{"model": "autoregressive pixel model", "arch": "transformer_decoder", "width": 192, "head_dim": 16, "positions": "learned", "init": "xavier_uniform", "optimizer": "soap", "lr": 0.002, "adamw_weight_decay_other_params": 0}
Rows from block 6 of a small autoregressive pixel model, named by matrix and row number. Rows with one number belong to one neuron. Each number is 500 + 25 x the weight over its row's rms, rounded and kept within 0 to 999. All counts start at 0. Numbers have three digits each.
After each neuron's rows are labels from the 100 images, of 14976, where the neuron reaches its highest value: "strongest on" is what is common among them. Only what is clearly more common there than usual is listed. The data: photos of arthropod specimens (BIOSCAN-5M).
# fc1: MLP up (model.blocks.6.mlp.fc1.weight, 1152x192), inputs 0-95
# fc2: MLP down (model.blocks.6.mlp.fc2.weight, 192x1152, transposed), outputs 0-95

fc1.580:465518478520471483511520514520468466474460503532505503468491467407499499523496476481503462505486491494463497463536505455497463484530516521511524504458530488489510526538539539513501500484478537545473489498524513507468441500516531528537533453471489534518499502530510481511485500501432528471
fc2.580:527515497555509555543549481479536507531506569466495493521503522513513508541535506525510511508533461493544483475479500471514484511465513504461549433517506537553467508513486508520503534524529502478491557474499519480517523541499511452494499517550513481500525471499491489487500513488535517512
strongest on: order Lepidoptera

fc1.398:512506483512469522539482457523467464491507487515483531547494528521511504465488492522516548488505517515496509473439513514474481494526486490541506475521520486525491481524488505460489530505511457489484495513491512532431526514551515530496505494493484486449489494515518504504489535497498507507
fc2.398:440459487490545509496456505548530479526533523549540523484501501480494507536477515480493497445514484520496486504505492457502496497500517521485496509491457528537506522523477492532512470503516519501505511537503491514488532518503487463489476539532471532449517520534507455494517489526508516485
strongest on: order Hymenoptera

fc1.64:492495509505488524568488434487490508537540470515498509450498505538494475466453493543461505488460511511522526514480528492460493505480488472492508551512438523483537502496468498511482497510496488495509472515516498506421514494521503488478499560508476521503467541520494477501475488505504509483
fc2.64:527505485498509517488571516480489506477507543529497491512518518502487545483481486507447476498516463514522459472498486468506538479530530488507508448492477533563537482542519490478483533459479503530475505544477478512483490513469526471517485487499484478517477477493494455525524544474504527499
strongest on: order Hemiptera

fc1.194:509530488528521509509520534550512510510492514482484447503522470485502500523539477469549495467510481511518502468497489501519526499493542503513517445489529513524558515478508468507480505451525537567520521535497477502457520446528499502526538420530543495466520525499510521501493497501526537498
fc2.194:459512528517493494480461501436494509509452515540494534482478488512486477491475516501498495463516538514493499555494503471490489504499537494505514477498491437525528495484498531472486514579496459478466462481499563506549485485518502470500486543518507538558493513517490493470529482550502492516
strongest on: order Hymenoptera

fc1.174:494555532423518515491532506517491472493497509497496476542483512517464469468456475512492475553463504519524477522511501501542526508524505531530520508516510489489500467508480530531463520534476494495484490487521471539513524513513488454512536494543502480520483502512496497476525541494488524505
fc2.174:511476495503550487485508496506470477537527505502470498538509519504461549495500510475508519473510493519491509527494504485483508465485530488493515488533572515522505484503531536493518506495474509474505462472507493453518463533462526499522453526523517477551504504502514503510504465503552504490
strongest on: order Hymenoptera

fc1.615:550481529470509497485506430495486567460505497479466530491528517465553485495516473547445563494470468513504528472507457528491534477474474528491525493494530539530497529484478498495497509526509486508510521480503463449491514493481510490495527486520471495549504521494494535433497507534494477496
fc2.615:506504494486520512482506550486538434532471568526511481510487507510431506453459516503505461496544533517504469496475506509493528474511480447526560455509504501525498458506510534510480500506487479476487527509489505518470494545530511523497485521503519477495498471493535506504507465502525520466
strongest on: order Lepidoptera

fc1.437:513536505464518518498462520494479508484513492469500446454527499554531500509495519494485527483522508528509512497471519448453478550533505520487537507481523463472527500482497507506526484525507522444473494512480498486482469484513511525494526492504498539497482546496476546485508478530492516505
fc2.437:497482484458523522482459463493485493512457576511514516501520571472506490498478492490450477490523501507471491484505500484522510491474472458562510523498493517505490466542520564483469525475492520534483505477508523478524483534508507530478521545512475502469556467531486495521478504512490492480
strongest on: order Lepidoptera

fc1.740:446473475463527471500464476471472504490502492497524512526471492501558473547524522490415505441497520514511484496487514485499511474470499471491492451505546486518513498457501546505487521523531533449480498454520487502487505506534508517508488480488435507474502483522499487474494462522484520473
fc2.740:456508502484516552481572503559517498507489543484492474493512499491483537491524505473572539533502472483480523488544483468443483475495503524522512540498514491458528472548496472506530513474503467508514488489497479474500468467514501514442503532496538464483516484527533495528509511461449536503
strongest on: order Coleoptera

fc1.159:473538545486487498522505540514532490484495482511487508514487525521474478493492502473477533451482514509549529497487510512458480484497517468503547508458490500535499457475538489472465524495542487529503513507518516541523555523524500416506515526491501484501525532524509492490533474478491546495
fc2.159:468482492501546520498518505537460527526509547498478509479444475500457504474480515542468453504530524532485484520518533498529490560480518529519481482469445473546509477539528481504503482512469486483485497486533506486468504484456465486511467466539472490492503514484466523496499491490501515504
strongest on: order Hymenoptera

fc1.570:501506476498515524514487547475484492505505462501520495479530494536523456485522444521528531510471510508494478515537522488515491542513458456504434500481494481515466529480462513535482471463447524495518477509513464478490505480522501495465479508520514484533529539500505515497496508484468524472
fc2.570:491448456510489515491514484487508442464484516465523524518493533497461557530505512532480520470555423476511511474512498521493491480498515507479504485475509490477472520535497511495506543532454503478478540535494521529472477509510488497474486502534468475474509473494484501551505494493525479469
strongest on: order Diptera

fc1.164:482500512491532485516499478504476481539462570537472513485504480473457506522545549490531492474494523462490474527471502497511501491489524501534474499507519468478499480511512523512511504511545517511505493532521505504468505493515483498510550512565520514503492520464522509479505494445488457500
fc2.164:512539491481470494502474491481469471459485506499509537497513542491546491508443516484503516511520495480538450487512480552513502485525533461461513476465517514500538505516497496494493484550487490453510491496503557517555509501528544492473481513490483471483489478542468474537506489508489500511
strongest on: order Coleoptera; family Nitidulidae

fc1.486:501478483508475521493439507488576488480505444482528537506504489470497473498546514528498518469543495475528499532448482508445500499469522539515526503468518492498469491514501483544543509503500477482531510488458468486453519516521497483496514479499483492502520507494533465522487498545494531497
fc2.486:504507485532506505498461531541460513510485536488484516499450500498503524494496550472470491526532519524490498529519480486495524505498460509493459512532473490481462476511533482523513497503489442438485507487518503491491553485483450497490460516543469476498495518445477507501518500517529483470
strongest on: order Hymenoptera

fc1.373:510474480505500549498531476504482462456449495488471547467484522494523507508491494548483479540476474522511482495481489486479507510506449503505504503501477486515479492542460553506511457530499461481509521478516497483484451489482534476511519546539482487534494533524517469503560527524472491495
fc2.373:495513452517505515503489512499532501501488576495519454495538513490450460494467514545531492482526439523515488486551519526475516488526505460503538502492501543501509471483487549510465554489470501513470518490526517487506494540508498473491461518503503489522512479479503481516487513536480581510
strongest on: order Lepidoptera

fc1.198:531498520495468493491478489485490525498484509530478524460542495481519511528487499489486514500538442541467463528508520473494490501511491447473438509496492500498461523518517499524485509507477479494541533460465528513531417526508495488511515511508484508533512502496506535473487520496504497442
fc2.198:487495464520517569500491491485524474519472528528454485550462529503477487520484506500537484497549492487503480477503510493509535530525496500526531472462518501531488440466491588505515522532508479542480482503546531498532518492492516470509466533566521476480488445490461476502529496501519492495
strongest on: order Lepidoptera

fc1.346:539478483476491506470492516510498507468565478484504481484538495529498464480508536517488496523512497488530515539489507548506499488463447447455515511513486467451573510479529483479546502522494501505530487511520507505500517492527507530505483498511493471550556559486484515527470442484486490510
fc2.346:471524512493502506529494512507460511536505492494489521501496470507447530528516521516512488466504555554497534482534518488485520478503495428524446526511450547512513491486496508501523505529509520435503520488528518473517496504509522473528534503536469494463511489488535449505475519474486474478
strongest on: order Coleoptera

fc1.370:489487463483520560508503516528492490455511516520469541490548536514456473504548494530471516517521528519490463511492514478514502559492472466448506560461503517467484503538512501479504473519524492490478504479520486490522523504464477488469498494504462484505500485497521496475513467467493506456
fc2.370:499484502512481442463493509520464531505536498534511485522505559472492527505454482574475523500505457474481513522506535512523518517459509502534528493502453460554464507497510484517498477506492497538464499512501508498511523531492470465463467520485490503518472526443495507460513523522502494504
strongest on: order Diptera

fc1.471:458476494517571487487510490499502500492521471519511490491510495518528486507532538495475458473490519527461460491508524504490506508481471483480452499480557475543445532515468462512491469545504486493515471527521497485452510481478524551504479546510549481543492550485468523515490481531497494524
fc2.471:501469461501514507496486538498517458466509542484513501485532498516470519486467487485523519499540469489504537517487497536508483499509473453522545521467455531473537490497481515532531508520481460504494489492517514528488471557497508487464495509529443465494509471505505471525544498481463507525
strongest on: order Lepidoptera

fc1.45:503485481465490519519529511492511545526507508491490496457554525428462494537484517505512495468522477510517496529472474542486505488480456481532514494495465487445549520493513465475500510519491506544485510541495487489510515499474512495506522531489532497521495493461485501521486500502451535479
fc2.45:529467485521456527483471533522446529507482502488502506482548529507524525500495480544496506509500490540524520499545464511502493492524475499499500495498467515472528488527504497511542469494502493445453490561495512481489515487511511512459469514484526493483497475504525477504497459468463495539
strongest on: order Hemiptera

fc1.589:480510495499550555516505510500506453515476501533507480525471528488502516525534489524493499480487468493498542473476480506468499548529526484466480477518537477587515542500531472510549482490461504468484496517477493474512488525486489551477523485470507439514478526506525439475526470532520487505
fc2.589:500493482489505484522498485508493509466500516517525510511502520528485463503519514544519495453526509495477543521539524507494503502469469477533473551499488492476446461499469514469554529457521498505470500477528515502470490472555527489521503478495464499530504495506510511502489510517472516502
strongest on: order Hymenoptera

fc1.693:504483453483494500453473521489486529513482546522494473505491523419551498503434519491504539462520499498511524489475496549478472454508503538479463467477491516495488509495487485449505489497509503496488511493531530515515530460525520494531557571512487488485502511495489459485472513506524494488
fc2.693:478525481497501497479500465512529566479519482512473502458521482518500467475514501478469504513541491543458491511477494466536525504495501485476537526528470486511471494532534543503452469509511464488488508511537503520487502532514476514430497478556464502476521459477508577522504456517522484490
strongest on: order Coleoptera