config.yaml
image_size: 20
arch: "transformer_decoder"
norm_position: "res_post"
init: "xavier_uniform"
optimizer: "soap"
beta2: 0.99
lr: 0.002
beta1: 0.95
max_precond_dim: 1024
one_sided: false
final_lr_fraction: 0
weight_decay: 0.09
Rows from block 3 of a small autoregressive pixel model, named by matrix and row number. Rows with one number belong to one neuron. Each number is 500 + 25 x the weight over its row's rms, rounded and kept within 0 to 999. All counts start at 0. Numbers have three digits each. After the name is the row's rms in percent of the matrix's.
After each neuron's rows are labels from the 100 images, of 14976, where the neuron reaches its highest value: "responds to" is what is common among them. Only what is clearly more common there than usual is listed. The data: photos of arthropod specimens (BIOSCAN-5M).
# fc1: MLP up (model.blocks.3.mlp.fc1.weight, 1152x192), inputs 0-95
# fc2: MLP down (model.blocks.3.mlp.fc2.weight, 192x1152, transposed), outputs 0-95

fc1.127 119:517546488504523469442482462520554525482503528457498493508490469480479455482487510514517519496482487500487545486460488536495474489508456516450518524503541449492512557510546512471516486501499473509474478484533478497509489467509483502512516555474496508505498553496540488505461460549506509517
fc2.127 109:485495490550521474495514510464491495489494473516509529448506510481516555476506485510490509469509528478495539470517529451507496459475498503500544513508438512514490487491507467516503500472534465523498528534489494489526523464505495509521531476516517512477519470549469548555492492473483502494
responds to: order Lepidoptera

fc1.584 101:465455506521487439542502496499466444516501530533508512513528507473518515480500495511504548510523502497543491492461496478507523521463515480510534528477507549478529510556493464495489517490503514480514497503496474533498486540513468516513477504539465513503490492496518501525532470517468513473
fc2.584 098:532476509498504538478552472454474517516509536527478491460507515468481542483459518487490515493458521520493475490510526520530513508520485491497520451556482533485471502506493504510473525488468515487528487525525502468449489485479494482494497517501510478498517508508510489502485533496496466504
responds to: order Hemiptera

fc1.30 108:474452511461474490519486495505521505524538530512511503449524463465516522513511488528470490510535456535496526464494481476504506532530452512461514454484503444473477470513510528526502481502466570492559505488511482478503511490488497495520503545513544485494490521467483499515511489507490496499
fc2.30 104:518536512513487494499502495523492537447457501479513489494488501473507552473468506447482501494549513507500513499515465506547487481543501494511500529482504497478508476513478510515560489454493479520511505484460532512481492501490519541485483530420533441490489480511449496508476493474491498501
responds to: order Hemiptera; order Lepidoptera

fc1.418 092:489540474541477483527506518471489505510450509488482500501488488494483533512505476488557499523495477492498501466447495482533470530505506510507485498490496503423480501506493519505494459459535552491503523516508483515476500535562488506453494497490515520457504487482488527457487530475483515477
fc2.418 077:526501544503484498523490489522559500504507481495498486518468505486523500456509503458477487502556452485478507538487450498480462529523530517516497511487507464524510508492474475496553527495513511516480496472478526521495459586507516538492499476480496468481513520491475503503476505509441521530
responds to: order Coleoptera

fc1.574 125:514505494499504490490523517480485541498502466468447494489519525490489551493498501535528453521521505499505530467487497465520508467545525515475500475477422449458509540457528511514531518439469530490479495506508537517493493495513479490513489482469506487503456499522505495503514479498536496475
fc2.574 139:456475531490527498485479511464500494469470488510495450495537497480534537454492479483529534512528537510520511519486502471498467495497488484500504494484539494498530513492484495494480501489503477515500499503537485549486533497503467496518504504550486503485536475511522440461497504464479466542
responds to: order Hymenoptera

fc1.473 106:486513509512472524490516460486482539473510518480504509505493488474535490481527458490514501495455484502456542504536467500463495500500506481455523492518502497495490497574523481457523555503504440528495485532475492561522525501477510491517509482532480467475475508508474504522551525501473487542
fc2.473 117:508512548478498517475505516466506495486450465520467470456514489487529570515491511467497487473494505431527520522519456473528532485473498526488564486543506508522499472498485493554465516529472499490479544486497558461507487525515489512446514503498473443491500416485514519495529521471475481506
responds to: order Hymenoptera

fc1.358 107:482493482517520476537520490461513500502491509480486513464508511493522502492506491489480539475527477523525522504458484449505489518474475484494501512454480527538523555474480507517462531506499506507517461487453469489498474464512478484509513511508485521534537494509499509509504528538446479443
fc2.358 115:565507550498515522502520498474466491460534486475522499554488503515506481509454494491443490486456494459473503505482504495513495524512478517448526477543512460493463509504544492472488521520453483517456515496510516510461504503503476512519509553493494453528548495475470500481515517503484487530
responds to: order Lepidoptera

fc1.11 108:494549490490537500532522475500464468520514496469533491519522465538506503521502520504468516490529476500500488520476532452503526550477431485500513519455523501540507502498494517513506537460484500509507495507572485457512490466523508498514525506476477450535516527527481474499509458503551457496
fc2.11 103:509551523567538488546517535453525485511567487517539479536494495495479465511485450521488511490520518484523539526487493495471528463470496468501496444482509489493513528465537510493504521567519478493465492492468516501525522485478514500497507516479479499514552506503512514500546519519455480483
responds to: order Lepidoptera

fc1.315 112:519485500498502468514523467496494469507503510486537513540497474464518533487484511497478509479508501495491496504455504496501504472493481471500520553465477543522530510534486483502508494460497519448532488487498508552503496505497469494505458510535490499531487507512514517512504470518432522446
fc2.315 106:503499492519533526485528506447477552512517487526460519479449562472500493496476476513520488475478496524478493486545511562525523517512487514484527494550509496490456510480510496504468480494476512490486505551523471482480471490495507512532498503489515501505504496502505495519487529539503502532
responds to: order Hemiptera

fc1.44 110:482479501477518495524487467494522489481540511550500493510543512523529483484513486520479514466499478434509482483510502473475479499522505448473479504480479521519504508487523564476512464552444517491472507517509457516491546545515474475508512521530480503498520516515533513527482447506496519473
fc2.44 104:547456490512475493514505459552507531500466507523543540535462515475522522536435479521445488539509519512459471511480488526502544498535475505516523509540459462452524524513490512477475504502474483503506489514462502515464485502517505522492474505476544478492513453509491517518549537477498491529
responds to: order Hemiptera

fc1.360 129:513480501508521428515550533498508529442512536473510464490503518460492493496510525481503505506525506505527474484491517503508493494550517498489467487491476523540488501509510502551499451454521499484502465512520503506543464476507524467479492470498512526500489472545486498520447481493473514536
fc2.360 144:487497510538464508525502511510523500516509467494508487505499522509496476492498471512447494540492485499500484483540436473548457485502511480494518505536519502542440472522505504519492492495438500528507464499465502499523473514493580500505492521497495482532516486460488507439536498502513460458
responds to: order Lepidoptera

fc1.100 090:463494490479482493509496475481498541518509564478532487487494530477487501544492496511515477470518513531520500512488539506568549524501485500492466484491466472472505534477503492532489464542500488507484532511528498551542504493523514497486518484486498468547456503497469517470506493505495500501
fc2.100 091:534547503512488491525528503489528476505510465473484469519490496530504510497494492517547536513522491493474537507473478538473454459475519485516542469509476486469494510520510486475523513529520490482511512462484528519481485504508521535514479485502478483481522515470502490538520559470541503514
responds to: order Hemiptera

fc1.41 093:486466512537544499470491491517530501471489530500481512462498508466547485509528532514495482490495488480501497534515514467489492519525488458520508504494503578535527570496443515480497519497499497460500498527473505551502496483544487494520501498538531486519470507480521562503487519438451523503
fc2.41 097:593510516500494544554481501504547511480510490480516515488479523509481539498528495476503522497505483519469501467504461539528473497487491500504502470509485494462438486550503501495465507534512518496470532491563500516495491480522505494527469484473491482502521505504494486489515487491486514501
responds to: order Lepidoptera

fc1.342 114:447495564504450511505476462534523465488530491522512520492461528526473538495473469506519533496487528473506464498502533517488505515512510501496474449480489496497517526463543469470514481522537474470496481494510507501483490497555549499473488490590482515475469471522521513521488498527523480503
fc2.342 107:484522478527474446510524498488492519506507525511501491458508494501510472458492501481509494519518431544521486494520518449496540500503515506538505501534475460537535477551477543469504550517472546490491487497502475447486535482516504478527499472490510507496541503446542484498547497528466526545
responds to: order Hemiptera

fc1.269 110:543516532481487483495469518520528489488520471521513496506505489487497499472479508529462490528509509479521516520534468481532491509516511534473495543521520534493562503494446588520535461502464575518493525509511494483498495493476524460532513467517491539498454478466480495533540534531494514493
fc2.269 104:493491493460524533459510480483496562502495540487480548481483510506497496532471502512546539483543485516470513492487535518524492503506481527516547481474482474455490496495528461493431489511505493493478512505498506489508517486524500531488488534454532458464484514532489488519464520483482468543
responds to: order Hemiptera

fc1.705 125:491472523492484499505498530526534530463515526487502511503552490482498490518485497516469544501488477498509479496491475512512465551538487488466512519519470500480515544515534524508504503529511475521519480421497505559497519513478471442541505505502497505565487523498515490533505511485486465459
fc2.705 145:509489495518466490552519471507506483519506483472517498483538512435516488546503504481460475501516525481539486501501494513463482493501507459495494495482476464525482484493509529496562527487504509509485555486452466497512545505483558526505501482475488514516492497468464529557517515474479460498
responds to: order Hemiptera

fc1.753 100:481551463471505491495525535491489525489478505520489488505529483509502482500483475487513496512484482432498477465487510504516490466446508502451468456505520465490492488459508461440467485501543537526536503522466511494528441518512547525512502490521520484494532531512515503508481536538546495517
fc2.753 106:462470544537478505462514519516538526548510550459492499497511504481482514518518506512521494468473517537481462475506479492491467518475523493541513520497512523525533548529462500507563546495509471490578465518518517505494502453516482494499543522530491521465520478526510511506514467501495525533
responds to: order Coleoptera

fc1.419 105:464453511510484490533490509539516483507539508524515511453528443488491475506553499497463513551503495506505472455508527485503503537501504496462483459478500477522520488504550484504469516518465517507529480453532487507484520516495515476529495515542508505482472508505494506464486520539511500493
fc2.419 096:530491517538530531460478469499506463520517520513492514527512544469546545521486469472495498476524513518440516509545523484517509498508497476546506521525456481519512502518523515501555498511501498495504505511512505462497506483463532517452540524479494470537495489460509479524510496523505492500
responds to: order Hemiptera