A small autoregressive pixel model, trained from scratch.
Model: 20-pixel images, arch transformer_decoder, width 192, layers 10, norm rmsnorm, activation relu.
Training: soap at rate 0.002, 10300 steps.
Rows from block 3 of a small autoregressive pixel model, named by matrix and row number. Rows with one number belong to one neuron. Each number is 128 + 24 x the weight over its row's rms, rounded and kept within 0 to 255. All counts start at 0. Numbers have three digits each. After the name is the row's rms in percent of the matrix's.
After each neuron's rows are labels from the 100 images, of 14976, where the neuron reaches its highest value: "strongest on" is what is common among them. Only what is clearly more common there than usual is listed. The data: photos of arthropod specimens (BIOSCAN-5M). In brackets: how many of the 100.
# fc1: MLP up (model.blocks.3.mlp.fc1.weight, 1152x192), inputs 0-95
# fc2: MLP down (model.blocks.3.mlp.fc2.weight, 192x1152, transposed), outputs 0-95

fc1.115 123:114098100102124139174145147098158180110071130128130107128119101137118113111088097184118167123139189134147149159083188124119122129101101116118161087153161145093100119134111142147123147121125066116141149139132139122102112131129141174134155154140118139122149136126141120151106133108118149103
fc2.115 131:134154065135091119154136079129105166116136138127148107116125164118141176143091141089113082157124128139120149089120120131150114120122152098110125130090088140150066158116152152145145147167139117135117113117094139130153104140160153136092100173152102093101134157099165153160151146105128088163
strongest on: order Coleoptera (49)

fc1.512 094:149115161110122118110138100049100154132110117136167130145133127119118121142089153166179162138111137123131151106132139143133081126113142148149121120143128123063075114124126146139114088085128137158161136105095109186120116109092120086141122110140138088124148166185141162138086123131103150125
fc2.512 097:132107119107090086074149110188124138163121115154097101113089121104149140120113126128156130124143129132140099131132139149166114104157149126139176140089139135143159141122131122132196159146127127154143137124123124086141178104115122129109134133120143111133174113149115137139148079144065130086
strongest on: order Coleoptera (36)

fc1.125 106:103127130130115141198099136151156137114150132155092134077178103104159145140143124134098159152149108145142128142124093160160123188134098096112094139132124128137155177116159109151113104112153178131130112077168120141073112107147144118144116146192134124178142130114135128175124131141126131109
fc2.125 118:173175186159104154130156093116132138107101109110144105133139124081120142147099135082071125119145127130116127129107114113125136108130141093124142139143135083144117108202096162112158141133109093162124118125098145117127141122111207125105128121126144124129162111102075143142151152096104093142
strongest on: order Hemiptera (47)

fc1.763 110:136099137143133153146152124136080130091162104118125155115121105113116107161120151120126150118142100117179087132146124160138122129077150081134154127135093128129167120137159123142119169109110161101113144148155101100104121142129155131155149120164087094165135111115120114130106116120101099159
fc2.763 108:064132164121119095138157160119136167131142124120166139103112145140094108154136160125117126127117138153173115129127137157101151124135125126118121130174119130142159161140105175146092147145139169142176108153143160072145125144142160099087146172117146170124144126112114114125143122122120121174
strongest on: order Coleoptera (41)

fc1.436 128:146104143106116154114127124105120170135131165112116135178104135128130134117089148136108132101129126115116086129106112096111090110125140129137122124059108157156127080131119102153128117106118127124135131144065126131119085074142110143177141114107108135130159102110133144154094130130092130134
fc2.436 139:111120135122131105173154165110126140161112147145116089144171147134158151139076108137132167133172100139134088120137131114108101120101097132115123188150134109168131119115097140176094132101129125137075123135092159110105116121128109127105126166193078154101138149104149096128140130138078120137
strongest on: order Coleoptera (36)

fc1.429 129:129121147138103152065138131106117142083146123085109116132154141135096134109132137161126171180133117119176144112139087129183115155121157149163166126131090133121146139105112117118132130134115147114106148147128123163112126146125151157153181137149120116117155125132131120135135131220138131099
fc2.429 145:123130114095166118108133104099149150154124113136188141130117121131104163116083093133136107139164161167104145147093120095116132158101113103137100170141152096098135122133138152117082132118138158100143166113179107115102113109130140109096089126190160199163118162115124104106128116121160120135
strongest on: order Coleoptera (39)

fc1.718 098:132117126089133117117141147147154145141126136111114118120128100154127112106109103158109134095182103138112066111119160155080113165105135158123118127107162144127169162150123156137138163112111113133128128102108129125107061121147119139160116141185116163105144123144126151131108129147105178140
fc2.718 097:111085171149115109081130134139116115152120156152138123097157108112113114158111133114113134116087153153148060057123129103132120120120175104158133177125131134138123146114107122120139161120154123157142123165140125128156156069141131116125164144137156136138125124145116143150142117138110121120
strongest on: order Coleoptera (40)

fc1.25 119:128152167175095132148108151151111149127151139124162152126187093146141162106079134126114121125128135131111114083115126114105108091112160126126117149157182132101140096146156130128148183151191124161105115106137118143078145100144134132158100152140091125123133146140137144130140159089111123116
fc2.25 116:104107126111144172111134087141094126139119107170116087138128114119137132120114162120114151137139163115168106089106093102120112111121157170145129136150109134110116148143136115166137123133126134141137108148090142098072161206121143104123175112154095140117136111162138110112128129157123093133
strongest on: order Coleoptera (36)

fc1.650 098:127106120126134144170155101143147100148119174160140134139137133123128153106118111137118104102166175121126133122120109135156156141106116137139110130148161167126134130102110172116089118118090119145159117107089136175142111147100142110128147108124166153142101134125172143130104132146071132130
fc2.650 092:140136121118124111115123087096123152136123154103109111117127163105126129134057132129113140152146121145069125128119122083108126088136125134137147153106099121128148163127122137116156132101116145136128125149101116090112139074177143184139108136136110138124167087154146097126094165157114148131
strongest on: order Hemiptera (58)

fc1.281 120:087136160119130107120112167130098169129118131151130127089092142191124131144122148142166121178081128121106137084166100129125137119129082128124118137136135129120139098132116147155066079134122142137121163158101134109118103145132125198098113140129160136154108131136107192086099114115146116113
fc2.281 104:116091134125122164132136133147126103161110128114139166082124110129135143122132130141124084120162142167145092113103149148157110137130104131168166162103123125112127139109137136080168137088160119102132128153129100086143137125131120077171158185132163150110166155096175115157100110123171128155
strongest on: order Coleoptera (45)

fc1.544 119:119115137131139118168104131106138135105125134144142151104133123101143135159099147135097156109149128138096098124153070136138154177160111154088135132111154118081155132113126112122136134138112172150183134097144147117097132132129152101155131143216156111135132146108101126121140149140108128122
fc2.544 146:135137154162099107110124118084107142121110122103142132135136152099145157106106134076054120117137117098110160103106084106148131105138081111123153105123096096108131127150154171153129150109112128160118138122085160113105152132130170170124128137081166094114162117128118098126132135104105109174
strongest on: order Hemiptera (35)

fc1.665 111:156151114133184116102120172125128110107094167180128105123130122137132076126132164132137124130127147141136091120151054150098110144152161099135130118141115161118127108133104158138151132107126120135112095170138128160125112116118110185139109109116102098111145189150136191118128143098125118123
fc2.665 108:148151161129099142165172091126120133092084122115152156135114112103107138157106125132105156151157138129107132117122164149152133128166112179100134090138083140106132151122117067058114115128134124113120199148111108134136185138148103140102132145116145130114109141132092082158114137148117150120
strongest on: order Coleoptera (38)

fc1.86 118:150132148096126107112129123119093106117101098101137132151147146118097142136148146123150089117160127112128083148142087142158085137095129140132185148153151167124111108086119136080150135094112095124100119140129122131117122088080102155123161088122093095143135116113111128124148134146143144132
fc2.86 124:154137156148104130111137100132111146155137118123116116078140184159154147152146102089119123104121104127144142131115110189095163061142155135162100110135144130103137144113090094139153101144131110145079160072106110132088138113160170174109136116107129124099152108070130119125130133085137144124
strongest on: order Coleoptera (39)

fc1.548 118:105076132099103133172110146150114127118109188158124125115113107114154192102094120154103146108129150103150164131079139128147135144132142124128144133147094134063138141140120135102129162147120161118139131100093123126121128092134106108137131138176132127122105094125134094168137167130093134094
fc2.548 111:154169157168124180085153113140129170110136106143140110121158130068124159172121130111123135114086109148130105096149134154150138137146136157124192108152079154127115101200134137141134115151106150127153148136151126098089145093124118142138119130117157101145141141112124169114131126149103108142
strongest on: order Hemiptera (46); order Lepidoptera (25)

fc1.400 095:117151095167167128161119136116136146125169138151174128117113127062117153083150133096116129143138142128126114114112142145120141148127123112122106142108146111160123137124105144107179082125121095157136104122203085133120120106123114119098197130136111126162133142129155163148106154169112132158
fc2.400 100:123133150136114145086185147139143133138140160114092121159168119143103128158103100134128156130151104139122108133122105099079115101118127146149140126158116087095138156113144116133162184133135115144143130134099167114139127112165153134125102135138115106116169139124120130124163139078169158129
strongest on: order Coleoptera (72)

fc1.556 083:116155085159101105112126119135162106111107132148160158122134186116143122124130135146167116115155154178139144128161134095106114136111121129124111141126153070136129104132185099090136112179112154117127170123100141125162107107154131103131166140139090120123156097132101114129120152104133097137
fc2.556 083:153095135124158133074106124143114124139142113148121103115177086070154113159121107123122125121105138135139080117090154130120155163156160163157168136138111113121140164159082117142114157118141109142135106120150161118148153100150126153143105135111104134124160143155178078133109096145091147150
strongest on: order Coleoptera (36)

fc1.692 115:158146125168096123102087181127105158075167098125130133121096149143096136070143125120093110098133110132133107120152101128076111127138158128144109110154111125104114071091090135155115068135167103126091134151125117115103112156154106118149097194100146095162120138133124147134161102136160124083
fc2.692 122:196141160117172125111120131135119133135108181122134149162109131125094144123073125131133154153125152179136122117125166112103121114133101148096142138129119134110139098116128057115133109160163120082126137091148147150153136125107130172140125126114117165127139170168130115137163122182167155175
strongest on: order Coleoptera (39)

fc1.750 098:104133107133125108153149154142140118135098129133140121104112122145115104118154153104147137111122127118134105073115093099135106140124120129157155067169126145129129149124131156125132128190115111142133088133135119137158101162101110115134086150154095166130120122133129124197125081116125155091
fc2.750 098:183155129179093142134143122116141136141147093107125087129133176109105148121134115113144173171108126095141157148111140191131116137116141104105153099152132108108132155114140100067103132125125096126089153116118142150087133105071126138160125125134141129084137154121148114112139171172101132118
strongest on: order Coleoptera (51)

fc1.120 111:156120119155130063087110142148150126139126122125161117145108134084169152154145135115176132071131154174098116102146122130153105110141133133121209154141091114099117112080179138117143099123149139104143141105106111115129125165154091122122103155110119160125109105092146132130131122117156144102
fc2.120 124:151137144095095152145089142092092099134135151114166132131134160113097121097090136142137134137143153135165122140113166128093127117097102134099132121125130127111170153086175162107152125131106107104123183112126197105161165130093159117151143123139120123119098213151165117133123167128120093176
strongest on: order Coleoptera (66)